From a checkpoint of a small text-conditioned image diffusion model: 32-pixel images, batches of 128.
Rows from block 8 of the denoiser, named by matrix and row number. Rows with one number belong to one channel. Each number is 50 + 15 x the weight over its row's rms, rounded and kept within 0 to 99. All counts start at 0. After the name is the row's rms in percent of the matrix's.
# convs0: first 3x3 conv (model.enc.2.2.convs.0.weight, 128x128x3x3), inputs 65-77, a 3x3 kernel for each
# convs1: second 3x3 conv (model.enc.2.2.convs.1.weight, 128x128x3x3, transposed), outputs 65-77, a 3x3 kernel for each
convs0.110 097:61 53 29 27 43 31 47 54 23 31 65 69 67 57 44 45 49 61 16 37 41 52 66 35 56 61 25 50 69 31 41 73 19 27 40 56 45 66 59 88 64 47 52 52 63 44 56 35 55 44 39 62 59 73 48 21 27 24 44 47 19 37 32 71 58 58 37 48 57 65 56 44 48 60 41 66 85 38 46 66 55 61 29 77 48 64 65 46 42 50 62 52 24 47 50 70 08 19 31 44 37 30 41 24 29 54 27 46 67 47 50 76 80 53 63 66 70
convs0.111 099:71 51 56 62 72 41 54 53 36 37 60 42 44 67 56 59 63 48 54 51 19 38 46 59 34 48 54 59 23 91 65 19 60 32 54 27 41 35 70 40 63 81 34 40 51 63 58 68 22 48 57 28 37 46 49 27 42 71 44 46 41 33 29 54 74 39 48 87 72 48 70 60 47 40 52 46 65 74 32 38 62 47 57 48 74 45 64 78 72 37 36 44 64 34 61 60 53 50 55 61 69 66 60 44 82 56 45 61 56 12 41 46 38 31 52 59 54
convs0.112 099:76 71 58 66 15 42 32 31 47 59 61 61 45 41 42 52 84 66 61 30 35 47 19 74 52 62 80 64 42 58 19 67 30 55 38 24 36 51 46 42 66 56 62 67 48 37 09 30 36 28 44 65 36 60 24 54 65 55 34 41 24 28 43 51 68 42 22 28 24 22 27 45 29 57 50 32 56 46 56 61 56 30 59 30 70 42 64 47 46 38 49 29 43 77 22 35 35 55 46 72 38 47 45 32 49 43 53 26 83 69 64 72 71 60 65 62 57
convs0.113 099:37 47 49 29 41 44 50 65 83 61 67 57 52 56 73 16 34 57 38 59 33 17 49 62 42 59 88 85 46 55 60 42 44 56 33 51 52 43 49 73 44 52 54 38 64 81 60 63 64 63 61 42 54 57 74 68 57 52 51 51 27 56 45 50 42 51 19 32 49 50 64 68 69 75 44 77 92 73 26 70 72 25 42 19 34 46 62 67 71 49 99 79 41 82 79 64 72 75 66 78 64 44 55 58 70 38 60 78 60 44 47 62 71 74 58 50 57
convs0.114 093:53 63 47 52 38 33 34 33 53 31 47 23 34 68 40 38 56 59 68 58 69 49 46 50 38 26 70 49 73 30 61 65 57 36 55 67 80 55 38 44 46 32 37 39 66 87 57 44 41 62 44 44 41 57 55 64 69 61 66 70 39 65 80 51 56 62 70 95 53 44 64 65 38 61 63 38 30 45 52 38 35 73 67 47 66 36 47 51 57 62 56 73 63 28 60 58 28 32 49 66 49 67 83 65 65 64 47 75 43 51 61 32 53 64 40 58 60
convs0.115 097:65 63 54 63 52 66 39 50 48 59 54 64 44 70 99 36 17 61 14 64 32 51 44 30 40 05 23 37 15 65 50 20 72 35 15 55 73 58 60 58 45 84 33 34 67 34 29 67 36 41 77 42 46 44 28 39 44 27 51 33 04 64 35 57 50 38 35 71 64 33 36 32 33 47 44 23 34 73 29 68 69 74 56 52 51 33 36 57 43 45 44 84 57 25 58 31 46 41 56 18 46 33 18 45 24 15 12 31 51 44 49 31 54 75 09 34 85
convs0.116 098:23 47 59 40 58 57 50 60 33 48 34 78 41 58 69 52 44 30 27 59 72 27 49 39 25 58 26 32 38 18 54 64 23 49 43 92 50 65 58 56 55 63 28 42 65 21 67 69 33 23 38 37 28 49 52 32 44 40 51 49 28 42 53 42 38 59 27 64 50 31 59 52 41 52 58 22 49 53 64 12 17 67 28 20 52 58 26 19 48 29 64 51 75 50 37 53 58 52 48 17 41 48 45 54 60 52 55 38 33 47 43 51 37 69 43 26 52
convs0.117 097:47 46 72 42 42 56 77 59 67 64 48 43 61 37 31 52 78 36 23 16 47 25 08 30 43 58 54 34 46 58 67 69 64 25 44 42 60 44 59 60 42 71 57 35 60 10 29 27 52 42 42 78 68 77 36 47 55 18 28 50 45 51 49 82 65 76 32 18 40 65 57 58 54 55 59 63 62 56 62 61 71 26 44 52 19 23 47 55 45 69 26 54 24 61 70 71 77 97 85 44 46 56 64 42 73 58 43 67 29 29 65 32 38 37 15 46 47
convs0.118 094:50 47 73 31 37 72 45 60 64 48 42 44 38 53 67 31 56 53 48 34 58 28 25 28 65 77 76 44 35 41 54 77 53 47 79 57 38 39 59 37 36 51 43 51 37 33 30 51 48 45 58 32 47 56 34 69 81 66 44 36 54 45 75 35 37 58 63 58 67 77 79 65 70 59 40 68 61 52 47 62 39 44 59 72 67 46 37 73 58 63 45 57 62 51 54 53 56 51 71 42 39 52 45 50 37 74 61 40 54 60 79 38 63 57 32 75 72
convs0.119 104:38 60 51 49 75 66 50 62 23 43 40 67 64 67 59 93 94 99 64 37 39 44 51 44 42 24 34 59 85 56 77 66 41 69 43 77 78 77 81 68 80 62 20 41 48 47 55 35 50 57 30 32 35 41 48 42 27 65 47 32 67 51 62 40 29 51 25 40 50 61 38 31 48 65 58 48 53 72 39 50 52 44 58 51 33 69 54 72 55 52 45 48 67 77 61 71 43 51 58 55 46 48 50 38 59 65 35 19 30 56 28 45 43 20 55 34 43
convs0.120 102:87 42 46 49 52 24 36 19 33 77 62 27 56 56 46 30 55 51 27 34 53 30 28 76 67 73 65 37 51 18 38 46 30 58 60 20 26 36 45 49 47 71 69 74 56 45 37 39 51 45 24 16 45 19 45 57 33 36 69 30 46 45 66 57 40 61 46 26 51 44 50 48 49 69 50 42 84 53 43 75 37 53 70 71 35 53 44 72 50 64 53 61 26 33 53 46 29 29 55 41 36 24 40 26 91 46 51 39 45 57 44 43 67 59 50 84 38
convs0.121 102:62 51 20 88 61 30 80 79 28 41 55 43 66 69 34 57 53 19 44 38 54 35 39 41 87 56 83 33 66 35 65 49 41 36 26 56 68 53 33 58 76 44 82 43 41 25 44 43 58 63 35 65 45 28 52 47 57 30 47 51 51 49 57 74 36 09 71 18 37 73 43 69 41 67 34 53 70 19 60 50 29 62 43 20 33 34 53 59 47 88 54 45 36 36 44 40 41 62 33 42 61 58 49 67 47 79 63 46 44 51 29 52 39 27 79 41 26
convs0.122 102:24 55 26 40 37 51 71 54 61 38 78 30 63 42 35 37 34 43 17 31 58 69 19 09 52 43 40 46 60 53 46 12 42 71 40 49 48 53 52 28 27 33 38 28 20 33 32 47 39 22 20 55 50 58 52 45 74 37 24 41 84 64 53 52 60 57 42 31 46 52 61 39 50 37 26 45 65 20 61 64 26 49 42 67 17 54 42 54 39 32 20 31 70 48 52 22 47 20 35 26 46 85 26 53 29 39 40 66 46 59 61 63 61 53 65 56 34
convs0.123 109:56 24 24 76 35 47 80 63 47 49 41 28 54 72 58 53 64 68 23 42 53 34 39 57 73 82 49 21 86 32 22 78 44 28 80 55 53 62 48 59 76 74 61 70 97 43 59 23 35 86 64 39 62 49 44 71 33 30 46 47 36 63 50 62 38 40 53 41 61 70 72 74 51 52 42 43 56 82 44 52 66 14 51 29 16 30 31 42 34 73 35 42 47 27 55 67 48 57 40 32 37 45 49 53 50 52 71 72 50 44 38 36 73 54 64 75 56
convs1.110 081:50 79 63 53 36 33 46 53 45 65 45 87 66 56 69 44 78 55 48 16 22 68 60 45 66 56 51 56 45 53 56 15 56 64 46 63 44 76 41 20 33 17 52 43 52 38 30 51 55 47 59 32 42 44 71 63 48 76 86 58 47 53 57 55 54 53 46 76 62 48 38 30 45 46 55 42 30 44 61 50 65 49 46 54 43 47 37 35 59 57 65 69 61 51 41 56 58 48 54 83 78 74 48 71 93 54 63 62 43 27 00 43 54 10 27 69 46
convs1.111 104:28 47 79 62 51 58 52 45 48 67 33 43 65 43 36 49 45 45 49 47 33 46 63 38 70 88 57 38 37 81 30 42 52 52 40 49 30 71 72 37 55 65 43 35 36 49 54 38 37 56 55 54 60 53 76 47 49 85 78 48 99 79 50 56 46 38 64 40 50 57 20 40 55 57 68 54 53 59 39 40 55 17 37 47 48 19 54 57 46 55 57 35 42 39 38 56 45 50 46 41 41 41 44 43 26 36 34 33 45 43 43 85 52 60 45 67 66
convs1.112 091:49 49 22 40 58 47 52 68 37 46 64 83 87 56 58 26 65 71 21 45 28 26 70 57 32 52 54 38 55 36 20 42 44 66 27 58 51 44 39 60 45 33 96 71 48 58 52 42 61 71 57 31 44 69 90 60 39 66 42 62 89 70 79 48 64 61 47 64 37 55 47 64 32 43 54 49 51 47 44 63 65 65 53 41 49 64 65 60 42 68 60 63 45 61 75 34 52 69 48 70 68 60 60 44 40 73 58 51 34 20 18 38 37 44 38 49 55
convs1.113 099:30 73 89 58 48 54 38 89 83 66 63 60 61 55 77 35 27 33 42 46 43 71 55 39 62 50 53 59 33 27 79 65 45 59 62 53 55 60 58 41 80 68 57 69 64 28 50 49 57 50 80 38 54 42 85 63 55 82 57 18 60 51 51 62 82 72 71 58 61 43 58 34 81 51 52 33 57 51 48 29 37 54 67 70 58 49 44 60 79 59 28 45 42 37 27 46 67 48 39 42 14 37 39 33 62 43 31 47 43 36 24 63 39 38 40 26 45
convs1.114 096:34 59 73 38 68 35 44 62 33 63 24 41 39 44 50 60 66 62 50 65 63 46 39 37 37 43 73 32 35 47 48 27 58 64 27 44 57 33 46 42 54 29 52 38 32 61 53 47 27 39 40 38 45 10 46 40 41 67 30 37 45 00 28 39 44 52 50 09 49 57 47 69 33 58 53 67 65 58 75 54 18 47 41 14 55 40 32 34 33 50 42 43 58 40 47 65 49 34 59 25 41 24 31 27 40 17 36 50 44 35 66 75 47 66 53 55 90
convs1.115 101:90 46 63 82 34 36 45 31 47 45 35 66 39 30 60 48 45 64 39 62 69 69 46 55 67 57 66 60 86 57 48 75 57 54 57 53 50 62 55 55 51 72 57 40 46 37 31 62 28 41 44 64 77 51 51 70 55 68 78 48 81 59 27 40 61 53 48 48 67 77 43 47 70 21 72 69 47 56 68 71 63 22 61 57 41 55 39 31 35 30 38 54 39 39 37 63 36 40 37 61 59 43 70 42 73 81 52 57 45 09 65 37 30 53 57 36 55
convs1.116 104:43 58 35 36 39 45 41 27 77 37 40 41 42 44 47 48 53 86 43 81 74 34 50 57 47 31 57 29 48 32 52 55 61 57 50 48 69 35 25 63 42 42 69 48 63 52 67 84 37 44 66 46 48 54 44 44 46 55 24 54 35 45 42 71 71 75 37 62 77 69 32 38 64 39 60 56 40 42 55 74 78 48 63 37 19 34 30 40 47 43 53 68 50 31 59 55 19 23 22 70 38 21 45 44 36 68 49 81 51 34 63 45 21 56 46 52 54
convs1.117 099:34 33 31 43 41 75 30 47 66 58 38 59 65 54 47 57 64 51 61 36 47 42 67 62 40 41 55 79 37 74 43 19 51 44 52 69 49 42 36 15 24 20 32 37 48 57 32 35 56 33 64 49 30 46 42 71 34 40 65 52 63 51 54 65 57 57 29 57 44 55 54 60 52 45 54 43 23 37 41 40 09 25 44 37 49 78 69 32 55 41 38 51 54 39 47 37 46 31 56 35 39 27 39 57 59 61 35 37 63 56 38 83 65 66 49 51 38
convs1.118 118:46 69 90 56 46 62 44 74 81 46 61 61 60 52 57 45 27 76 43 53 52 56 50 66 42 38 40 07 35 49 41 66 62 50 52 55 53 27 46 52 69 70 45 74 57 37 51 51 46 52 46 65 71 48 34 45 58 46 54 47 30 49 51 59 72 62 48 40 56 75 54 55 57 45 60 54 41 63 72 57 51 61 31 73 46 52 66 46 55 53 46 36 47 26 28 55 64 53 57 48 22 28 47 55 25 67 65 59 22 26 48 64 57 54 68 80 68
convs1.119 102:26 46 50 37 45 42 43 35 34 64 49 41 51 41 60 74 39 53 53 84 46 39 21 52 77 71 66 23 32 48 54 56 68 45 58 52 63 42 68 44 44 47 61 53 53 36 50 66 65 60 66 62 74 65 30 31 44 84 57 47 58 63 63 57 55 30 64 52 65 59 35 42 51 38 50 83 55 70 81 74 61 55 36 58 51 54 62 70 63 73 59 49 40 53 48 40 54 46 62 53 67 56 34 64 38 37 59 49 38 44 54 56 66 54 90 73 64
convs1.120 095:71 48 67 63 22 62 39 53 52 38 51 42 48 40 63 33 60 75 27 00 24 64 60 70 50 49 52 33 36 36 58 58 67 50 50 46 33 21 42 57 49 60 75 51 57 57 30 28 61 26 63 34 51 56 82 56 69 46 73 67 42 67 73 30 37 25 60 67 49 53 35 45 56 62 63 43 40 56 65 53 55 53 44 27 65 56 37 53 77 27 35 47 42 40 72 63 68 64 34 45 71 63 43 41 38 78 53 62 48 53 59 54 40 50 30 52 67
convs1.121 118:56 73 69 30 36 38 32 36 31 75 61 44 30 70 42 21 55 23 41 35 39 49 59 76 63 74 55 43 30 30 34 48 50 52 60 41 73 56 15 37 55 22 48 29 35 22 84 56 35 67 37 33 65 46 67 52 48 58 45 61 55 24 62 61 54 43 58 40 64 43 49 64 28 60 53 40 40 54 64 22 50 75 57 32 76 32 17 66 44 57 65 31 33 62 42 33 56 56 38 70 31 42 51 51 62 52 71 56 34 54 40 25 41 37 26 60 70
convs1.122 102:42 64 53 39 75 71 58 49 52 41 64 57 42 68 58 42 63 81 53 89 66 34 62 41 11 25 52 60 42 64 36 21 35 36 45 55 42 64 54 49 55 48 23 40 61 72 47 52 51 44 31 46 16 53 47 60 47 51 65 63 62 66 64 48 35 43 48 59 53 44 57 50 26 48 44 41 45 26 89 62 17 45 56 59 49 27 52 85 33 58 73 73 33 54 40 41 37 35 47 38 45 63 12 36 52 35 79 44 37 41 55 31 43 32 43 38 44
convs1.123 122:84 49 71 64 53 52 55 67 79 59 48 68 53 34 59 27 34 68 55 40 33 65 58 60 72 37 60 32 69 17 54 77 32 55 72 58 09 20 54 29 73 58 35 45 34 57 49 45 49 50 39 32 36 27 64 76 56 50 58 32 86 66 60 48 77 61 28 60 31 42 46 49 62 70 37 40 53 32 54 46 61 52 46 65 56 32 37 63 53 45 33 61 52 55 67 49 60 46 83 42 41 41 75 30 42 36 55 46 63 29 59 44 32 29 24 46 71