Weights of a small text-conditioned image diffusion model.
Model: text encoder width 256, text encoder layers 8, text encoder norm rmsnorm.
Training: muon at rate 0.0097, 6500 steps, batches of 128.
Rows from block 7 of the denoiser, named by matrix and row number. Rows with one number belong to one channel. Each number is 128 + 32 x the weight over its row's rms, rounded and kept within 0 to 255. All counts start at 0. Numbers have three digits each. After the name is the row's rms in percent of the matrix's.
# convs0: first 3x3 conv (model.enc.2.1.convs.0.weight, 128x128x3x3), inputs 99-109, a 3x3 kernel for each
# convs1: second 3x3 conv (model.enc.2.1.convs.1.weight, 128x128x3x3, transposed), outputs 99-109, a 3x3 kernel for each
convs0.73 100:130142142127098101180173214138102157093081169150142104123095133121123151104103081132169152128146145164209137141172155120167122129150084064083114142149130116093156104128118140128154177144192079057110140114101091068124141150133106127070167110145158118153141124140167162184131124135092124068100119151
convs0.74 096:122164119122112080128128118075111129141118142117128126161152133138134137122144157134144138133147156134112161140160101166116127136125134105110101075124200198125094195200197157216204170181189187127065134154153153156102138161122110113118116153106128089145110074097153083126079125164164134139151160156
convs0.75 107:088148086093103046068089122101169240109168172106086134149087139132110092075172147114126154168142118134150144150137228140112137089143191117148199093140209130141173140117122187131097148151060157170176106113143148119152129103181141117116137144154169152128146154150120106103094094123135110147134114122
convs0.76 099:100140130109083146132121179158171184179180092100121074049114087126099063126176077157107110102138076095091165164169101104161135115100079177140133109103135093087114132125135154116135149173138166169088114148106140145115147115121111145152113109142150138136100108121084143110107110106164059131113143090
convs0.77 099:113130075122133104143140088110087117072121136124114094106181091084139091162169102174098139126167081182172081146089089102118115175129075189159067152174096196156102137176165165146120170137147125175105116111066115118111125095105105096153096125109105123085123073118082145106091107102154147180130096187
convs0.78 093:099140141103168127125162100110142134076139106084159098128089166116183163096136189150127125140137130140137112176105154096131174105127123137164158094174130087153144110108099125131138147161146138101132152117158093129115114100113125094157129132152184149113144109094114187141117158153139133152197126144
convs0.79 092:131131162170157103101105116113139123077132127169151123106085115117121063101123121092161135089110096148083131140122134145140130106140189092119130118089086151153099123122116123106107126165136145125106171140115170152086139109101173162157103092113118100167129158071139178105103125127148132163052068117
convs0.80 099:078122100155087113120084101065090143123116129128151059140150077144174097159189195126147114096189121102132144121109151137097207121104144127185134092115142136113048068078104084134137079148146136197091103112122104096147123112103140061101105132123110144160095142141126130154076119127127124147114139146
convs0.81 105:093149158114116111114087152155143131114132113111142156174161193156224119121144091130097057096095148121113095124094159083133098112085128204106112156135145233169173145157178142133210094135131125108132136104165071098108142124111131127130099097123164128154083086170124109096155183143104135130136104122
convs0.82 096:146100142154144147121072159111096127071042144105100134116139095110148099142143184097126055196150094118148097115118191137091151139080140130096166046199144081120116068114093108137076105110102105130156195142144170134150119094102188172153080102067193168181158166183112081125095111102080136134096090074
convs0.83 108:119083120101104119133081131146170114143144073193114095117082108144076131104114115144123115151145161132147149119128095128126072122112088120073127138078130096071139157143120155180178162170219158082122128111108102123086132119116142099152161128120142100122094084082115135084140104136126096157144137162
convs0.84 094:209209182162146170192110143086137096107132102093138184077101115200179181130101137109092079162148190106108181121162153142178145172101158110156088111142121102140114113121138150142207142108136117145189081113090177144096171108111132145148143158187177145112142080128115120136162150097171104111131153158
convs0.85 101:133109138179128067164112053090134123130130076151143150101169061112127098096146156115106096116177122081104100183121150125157153148178139056089076068112126088164128133150076089124111059087121135203111087091090095144156116129151106111153098114103131160181113142126144162106150116151132103154155135102
convs0.86 109:138115122112117126137153133132105141150129141168127147120103109143151172084096185114075142189185126151136116141165122108145161113163116210149126169080100197164156145168164131190194127155170152190124139132128119135120122117138173149173159145115121132143159174176099094149123123110118098123146127121
convs0.87 099:114114114142104112108085141087184099096174135165142149124130188137097088145148107131172096173138067128097043103212168150143130151103153101066153089123141102093111152115163127120102096124131139149126121098111122118086144147129147112098158095083100167124118108112139125141126147134113163132185138155
convs0.88 102:112116077140107156117153148116112130118118130129147133101148091125172123085234127088131135138142100159148138147126174118092153100079179156159150132106123058062135116144130119172125112215164128172132025106053085134162131137133106121134082090135054106088107128185092060112086120136084129160072111140
convs0.89 103:142110114155113156174146165193162174072134180126112119185174116117103100108162116142123131089107151070180125156183133131146169084110134147152114127103072101066075146127140134083133106104176131125039077159162093072135140136160164159130097103127154181174137152147189153176133120184168156140108111160
convs0.90 089:071084077127108105103108101176074143164136111094108077092192172157101186140062088111171121117139104169164093157134139109102115122157174071107085083113028072141166095179154095133152105089080142186178109147183104150167118109163100095113102102131155151163109095153107088117161137158152102165160128174
convs0.91 097:124136109114146117074161134138145112164118151143122109160152066073172135050105140138122142103132164173098150109103115136120159077108088121115085093108117172155180164146134098153167128140112088077122059120134056110123145115139128116173141104166216126118171168140219165135124126130085099117076184150
convs0.92 097:160169154125097132100100067109153144137117102195158039157126176160157217107143171157193072144138143196115135119078091178087124148103149141142189128162200115150224139112085107105153160137161154123155128061105043090144117137102157197171145151153181170208085106113113149157125128122077124117127165091
convs0.93 102:101138133136140112134112137160140126126151149164155136130163069062223117129185107143082153085091122122104092194132112134174181117080110042167127046112140091089140148178101133178126142171162172222059158179138145118151110106139109133194123113148098104113075095146056110117115099160161164102136117140
convs0.94 103:162123135118139160148133117084157160095189188084149152124058137217125140150117172092122118115177145100128111158151141141135142133149142127100042160099080143163109133097078196136094128132168138115116198124147107130145125089084094108091117097077135138161129136105136116124124158133116163122146173103
convs0.95 101:107108045106113125104102118162104133158081217111091165064073161155115131129097058105102128087109164091153121076159135125121142131143172109078066162147114199164184142146122172183186187192146126104133062089064095117145149136172137172140105101083115168136143103107068083123061080098119133176103123152
convs0.96 097:153100135152118142081114098104133089099059073150097115075087093125126089188115056136105141128093114133103029093083088179186120170142113144052086117086108086086096173160125163126083152113098095074098188163091124148099157110128171124146081074120151150131132119121137127174159141121145160135124105143
convs0.97 100:146146133114135168117156132105112142112105135148117114117117108177133127146117157178123170209093148197151134122126127148128126111158126088141172103158193168134146177146114223193179110191129065073156113153163067109114161134094137143121146155133120165121138161123148136127182185137145200153115158137
convs0.98 094:138153113097074099093118068113121100211168134127142141102109113135186189139186152115107075037065080117137128119100089171125126167148115126158159121154126069158139062092125081113122077076043114123135073067089105113107133116120128081089106150115118102121140087139130105096116108141156134116146150112
convs0.99 101:129142101117107095136101140123128034156130085120150146148089095137141126024123164113091132168156123138146162123124150162120154098085152143148177110161185115144116071099069102114085083192136141131146112129109079150139119070112094103089099111116094163175131198160159167146119084104139100113185124150
convs0.100 102:136107130123092052164060119104130078096101065136133144152121166126088137167113137082204101098137136133165174152172119166156133168072098094143088157146120163125131088110099127119077111088094098175208135074134084084123125110120146097133153101110143108110100100109084124161149149101132117106102160148
convs0.101 107:100150138144136143086154118171181091105154079055135067137080130141063125171144177129140158144142169115099079112113126161093101166096172089171144169229143152224141153120143127135144140163129125093127138087068155079118113120134116102167182118173121087086144137074146119128131155118099100118107111105
convs0.102 105:086110131113173155125120151126139122120160136129161172143106155171163142107102144120114145122136191122160140117112119085085108077087125084066114096128134167111131154138128077152087123183114150176090172193150132145089151114111132102120116105072111156160131159115147139089150125187136151151134121172
convs0.103 103:139066131112120106078056154081158114126122095174138128149112089154200128145184134152127144119109150116121120129087171152096090143108128144123162138120119135162156117164126096159154118182112152093087139081101104141116137150129140075111158143143145114174132106125057132114097166165139125121138127131
convs1.73 096:113118119135125158142121126157127104142135079065065048110134107136138144144118102164097085164069099181103108154114153117140143088049041065074120103103099151127140125149126114135159165161145106109150142145155082106146110147122116109138114122127102138106176131161163205093158114103137141171131162143
convs1.74 101:103161100117103154136148170135097097122121063163124109143156131162145133135164113123185155118076082136155104122123113109049068112121114116097090106086059183168102095109138053116143052089146132090062147117080061093108165109113197137151150104071079157183101176134113182122072080163085119137100073089
convs1.75 110:177177156160135170184154135117064102083076141081102116117113131127135142153176199163162211135128150129162125111119146114126129101141171158124112127090140048030126133111105154125145146108117163153124093137166112111105112134087159079090106087120081098129105119156090082114115153150050169134057151131
convs1.76 109:135137155168105152091113161179084150121076119130108197113124125183134124121118161169116113177126097165129095157158168164100112190145131107159108140133111145095084121116123123119151094107169125160094094081106146094086106062121148120097088091057155127147123150147150101130137120186144154144172115097
convs1.77 083:126140168095153170099115129151136115138119195173106156162129117107167136092149116145177086113122098137140087118076054092133105110099110092103120130118159128145090112124163123088126139111134098119092143116128146110130113113102135122153079164136194145174185121105146127106137151086124119084166128153
convs1.78 101:132128119154136101162147113153137146124128134145151145096128106164143114153101085134122106112096135128124102083138093103120152080148204123148112045159149042101145114117130119149121106108128131182116140159124157133110156137112187110161160144147062116114120115115125135099041113151044150151096136124
convs1.79 091:091144122099120063069128136162126133121146105138108181151145133131122167109119091172120140126117156212108196147081116111093075135107120110127123132133108142140142134158119111130123136146109122104116141095130076083141097147138139132143126145091130104148119100117190121128114155138164135148113158139
convs1.80 100:142165229101134162143165182136085162107133173148182239085115103138162147138146177175124109153119078095099063135133190141079119176084141115124140125105142144077148147149109111185123147173198145140156048061149081106051124135062096130080153118102130082085140104125170099155130074144140087113153109105
convs1.81 129:083130157076113152177108131115110136141101110164123063105133132102070121118125140167186172122127149090192153132138169135148158099148147163065138160089162084111188108175143107135100101148143139086116120137174131094130059121087191102086107106128133161144179183162146126129161133121114153111089092057
convs1.82 094:149172131110130107138112167144138108150120119134126196123111111158105105158143115165098130155093106145153120098070164149106107196158213068120113099146110081101093185135140154155189179173205101100111102066134124109119162132141131099136118080113109166132061084108085104115088158099140154165143127066
convs1.83 112:152151122185156133152126105108144119081098079098057037178108148165101139168113148154144161139133074160154145138169080151149104158145153085087077045159103127159068095085124067083145114125099170132152182113175169115181131147150117129176131113123121148118166180085151179120097103132119110196146139200
convs1.84 089:065042064093107134068063043094138164137080143140087117160113099146125134169080078184148157087089108148118145158113125145104110117085169160086073108079057118125148105122151139127176117108132133068111119098130120081178130192172136100135150101113128109156086136098113110141131123116137119091150095113
convs1.85 101:092162140136104085141127089149113145165087089145147142100118120178145130228115149127160162140134146193191144181105172111102150084079114191135174141135157119135127151153164119166176113179197205139130164120129095128154181133142164137169165127161078122096077100145118147156141147148098156146118120126
convs1.86 125:150150132189171184159142200108142082082107110153192119149152134158133117116144128164178189151110165089111122169123114130171192059114057120096106104150144059123138107089123136166153126092117175155160089129198132098177084053068162133127132118088154089103135099097172173117154166198160142081182110126
convs1.87 110:077036128145102113141038083181121152184087095186134072124118134160136078160098091192193135146098106133145097150176206157119129126156174169118112134113139140135185174101182181130170112176174170140109150119090140122126119096125150160175156137121097096103123104076107114089077143129075147124120120095
convs1.88 101:130156156133078131165099162081093121092065165160135169154133123118122126128165180128131135102170108114169082118114172147158128187161154163130147175158204120092133111143056168176132132171186137095139155109146148135121095109098107084110147128138132069026177168115198183145147156095117125079130123115
convs1.89 108:106106105146127057079153123158106095132087076191168109164155166150128121196152163135167188171127144105117101187155147149124129152111179177132152155155157149121159162186099080158150135190197167120152160123127109122118102098117143113137113043120098072075104098089099091094129121102093135141104108091
convs1.90 084:095066104116165167091166117127119106103113113117157154116114080100131115094072068107123098094130093168159093120092115171097121090062119211102127166155118127159148164178238161162188107127191136126119109135093074083127105186154125136152169138147152175148153200156157176186135185164093110117165197119
convs1.91 089:084084132184048167137114102105152120114110083103149118095128142115135200133128150109140109130146130128104174160167150153120132154187120102120140097094082116147119125154145088112133093112120061117115129123142116153176119101073114167202159150144125092067143073083161106113146153154114148090062091163
convs1.92 124:165119178181123163208106097182156127162137135138079122150117142172108069195102109152155110145130119102145059133170139137114134105145134106131042086091102047107097153114105176188133151154157192150168198167195109083112102090128147095110119131125095082130151149115069117101090076149096128125127098149
convs1.93 108:099107188176155123160104121170136108195068129141121136122175131174153109200120100158177156150160146067134099156148140098097134127116162104103086175114137107161185132118068113158155076157145144071114157135109157084133067122168119105122133079096114114119105155159122152203134108130124117110112096107
convs1.94 113:104142162150159164121173162129148128133076068139110132135113134118103099097121137194125168100080142154129169113168129148095080194127120080136191129083185189107166147156098171179148187134125151115147128107118129128101148134155130139101121134063128082112156115131146169073126163167173154133145083083
convs1.95 088:139103129153181186191118102118145136097162133109124083120123129102183174137137123087176129102106222105161148137158129117105102076099130173063081087070111100094138064064081120136139123111110117122105184152154154153125130130121134123135130162199121125175126109116116089146220200180090094153175160192
convs1.96 105:139145168182094116159080063137151123092148146072126079133112125133177117090126128180160142185156159125175161100170112087185132129177153117115121138188170089162142109140091116122103128103097079148188069117112179128104115073111153084106132092109085099113103118073122098077138121164102129178113145186
convs1.97 083:124105129167098092059093110205136169152135147137161141165164142150105115150111140089143106124113099081073086088143122040093099034088097135105143088143166106103161139157109070114102034035075166131122151137135131147122117126132153115084119123052088147122109164140103118122048097188068063148110079139
convs1.98 107:126130126117115152080063091135122103092130107166143110077105092093097091106073039094126128084105128194142140059125112101110154085093093152137086103158162110108118181189162204186192211193162112156158112125090119152145116135094092097105126171195116132131141102100082113122145133133144126089148174128
convs1.99 089:143173139132144111142100138088140072073136078104137087165154162156177196164137144102162114121110076135141090094110111113145111115134090194169161148136177078106070111111169079176142127197171116141136120104135102132151121153124134130159098148097086113101126163125095117137108119124182106101102109091
convs1.100 074:108133152142132139129153174148140164192140137101129152098102129120159133091155112127119136104110129096042098130179105099143136071131167069154141122168144110120122159130165137140170168150146141167108147195170123075102120121132113133139110159129178111115143120141150135140078167159121090094121078124
convs1.101 087:152173137183190123143146100079105106112094156105092136120120123111194161090141133155110120122132110152124103162130143173128124141054030113174162124151136177121079151121139169108091185136121115150097134120085146161110074133097056156165084125127144101129111101170141109163143139088159122094108120065
convs1.102 078:106072100117162133132151099086099075135132122139132060137158139134115098105095083091115130103106123049120124153099130133133121115141115170092144183087151114141206113077141121136123124110111113121138107075105144116167120154101113144120151128144126170109084102118086154077160120134129132141132123106
convs1.103 092:130180139150143160153124076116126199148162126136144136146158133167141120156114106184108120139096101149106152174163159160115114089117143102105117108146127120186160068116106154141140158162140145085126122136139130170115119115070064060133102141137105124140127129121065131117115171130095131127098147094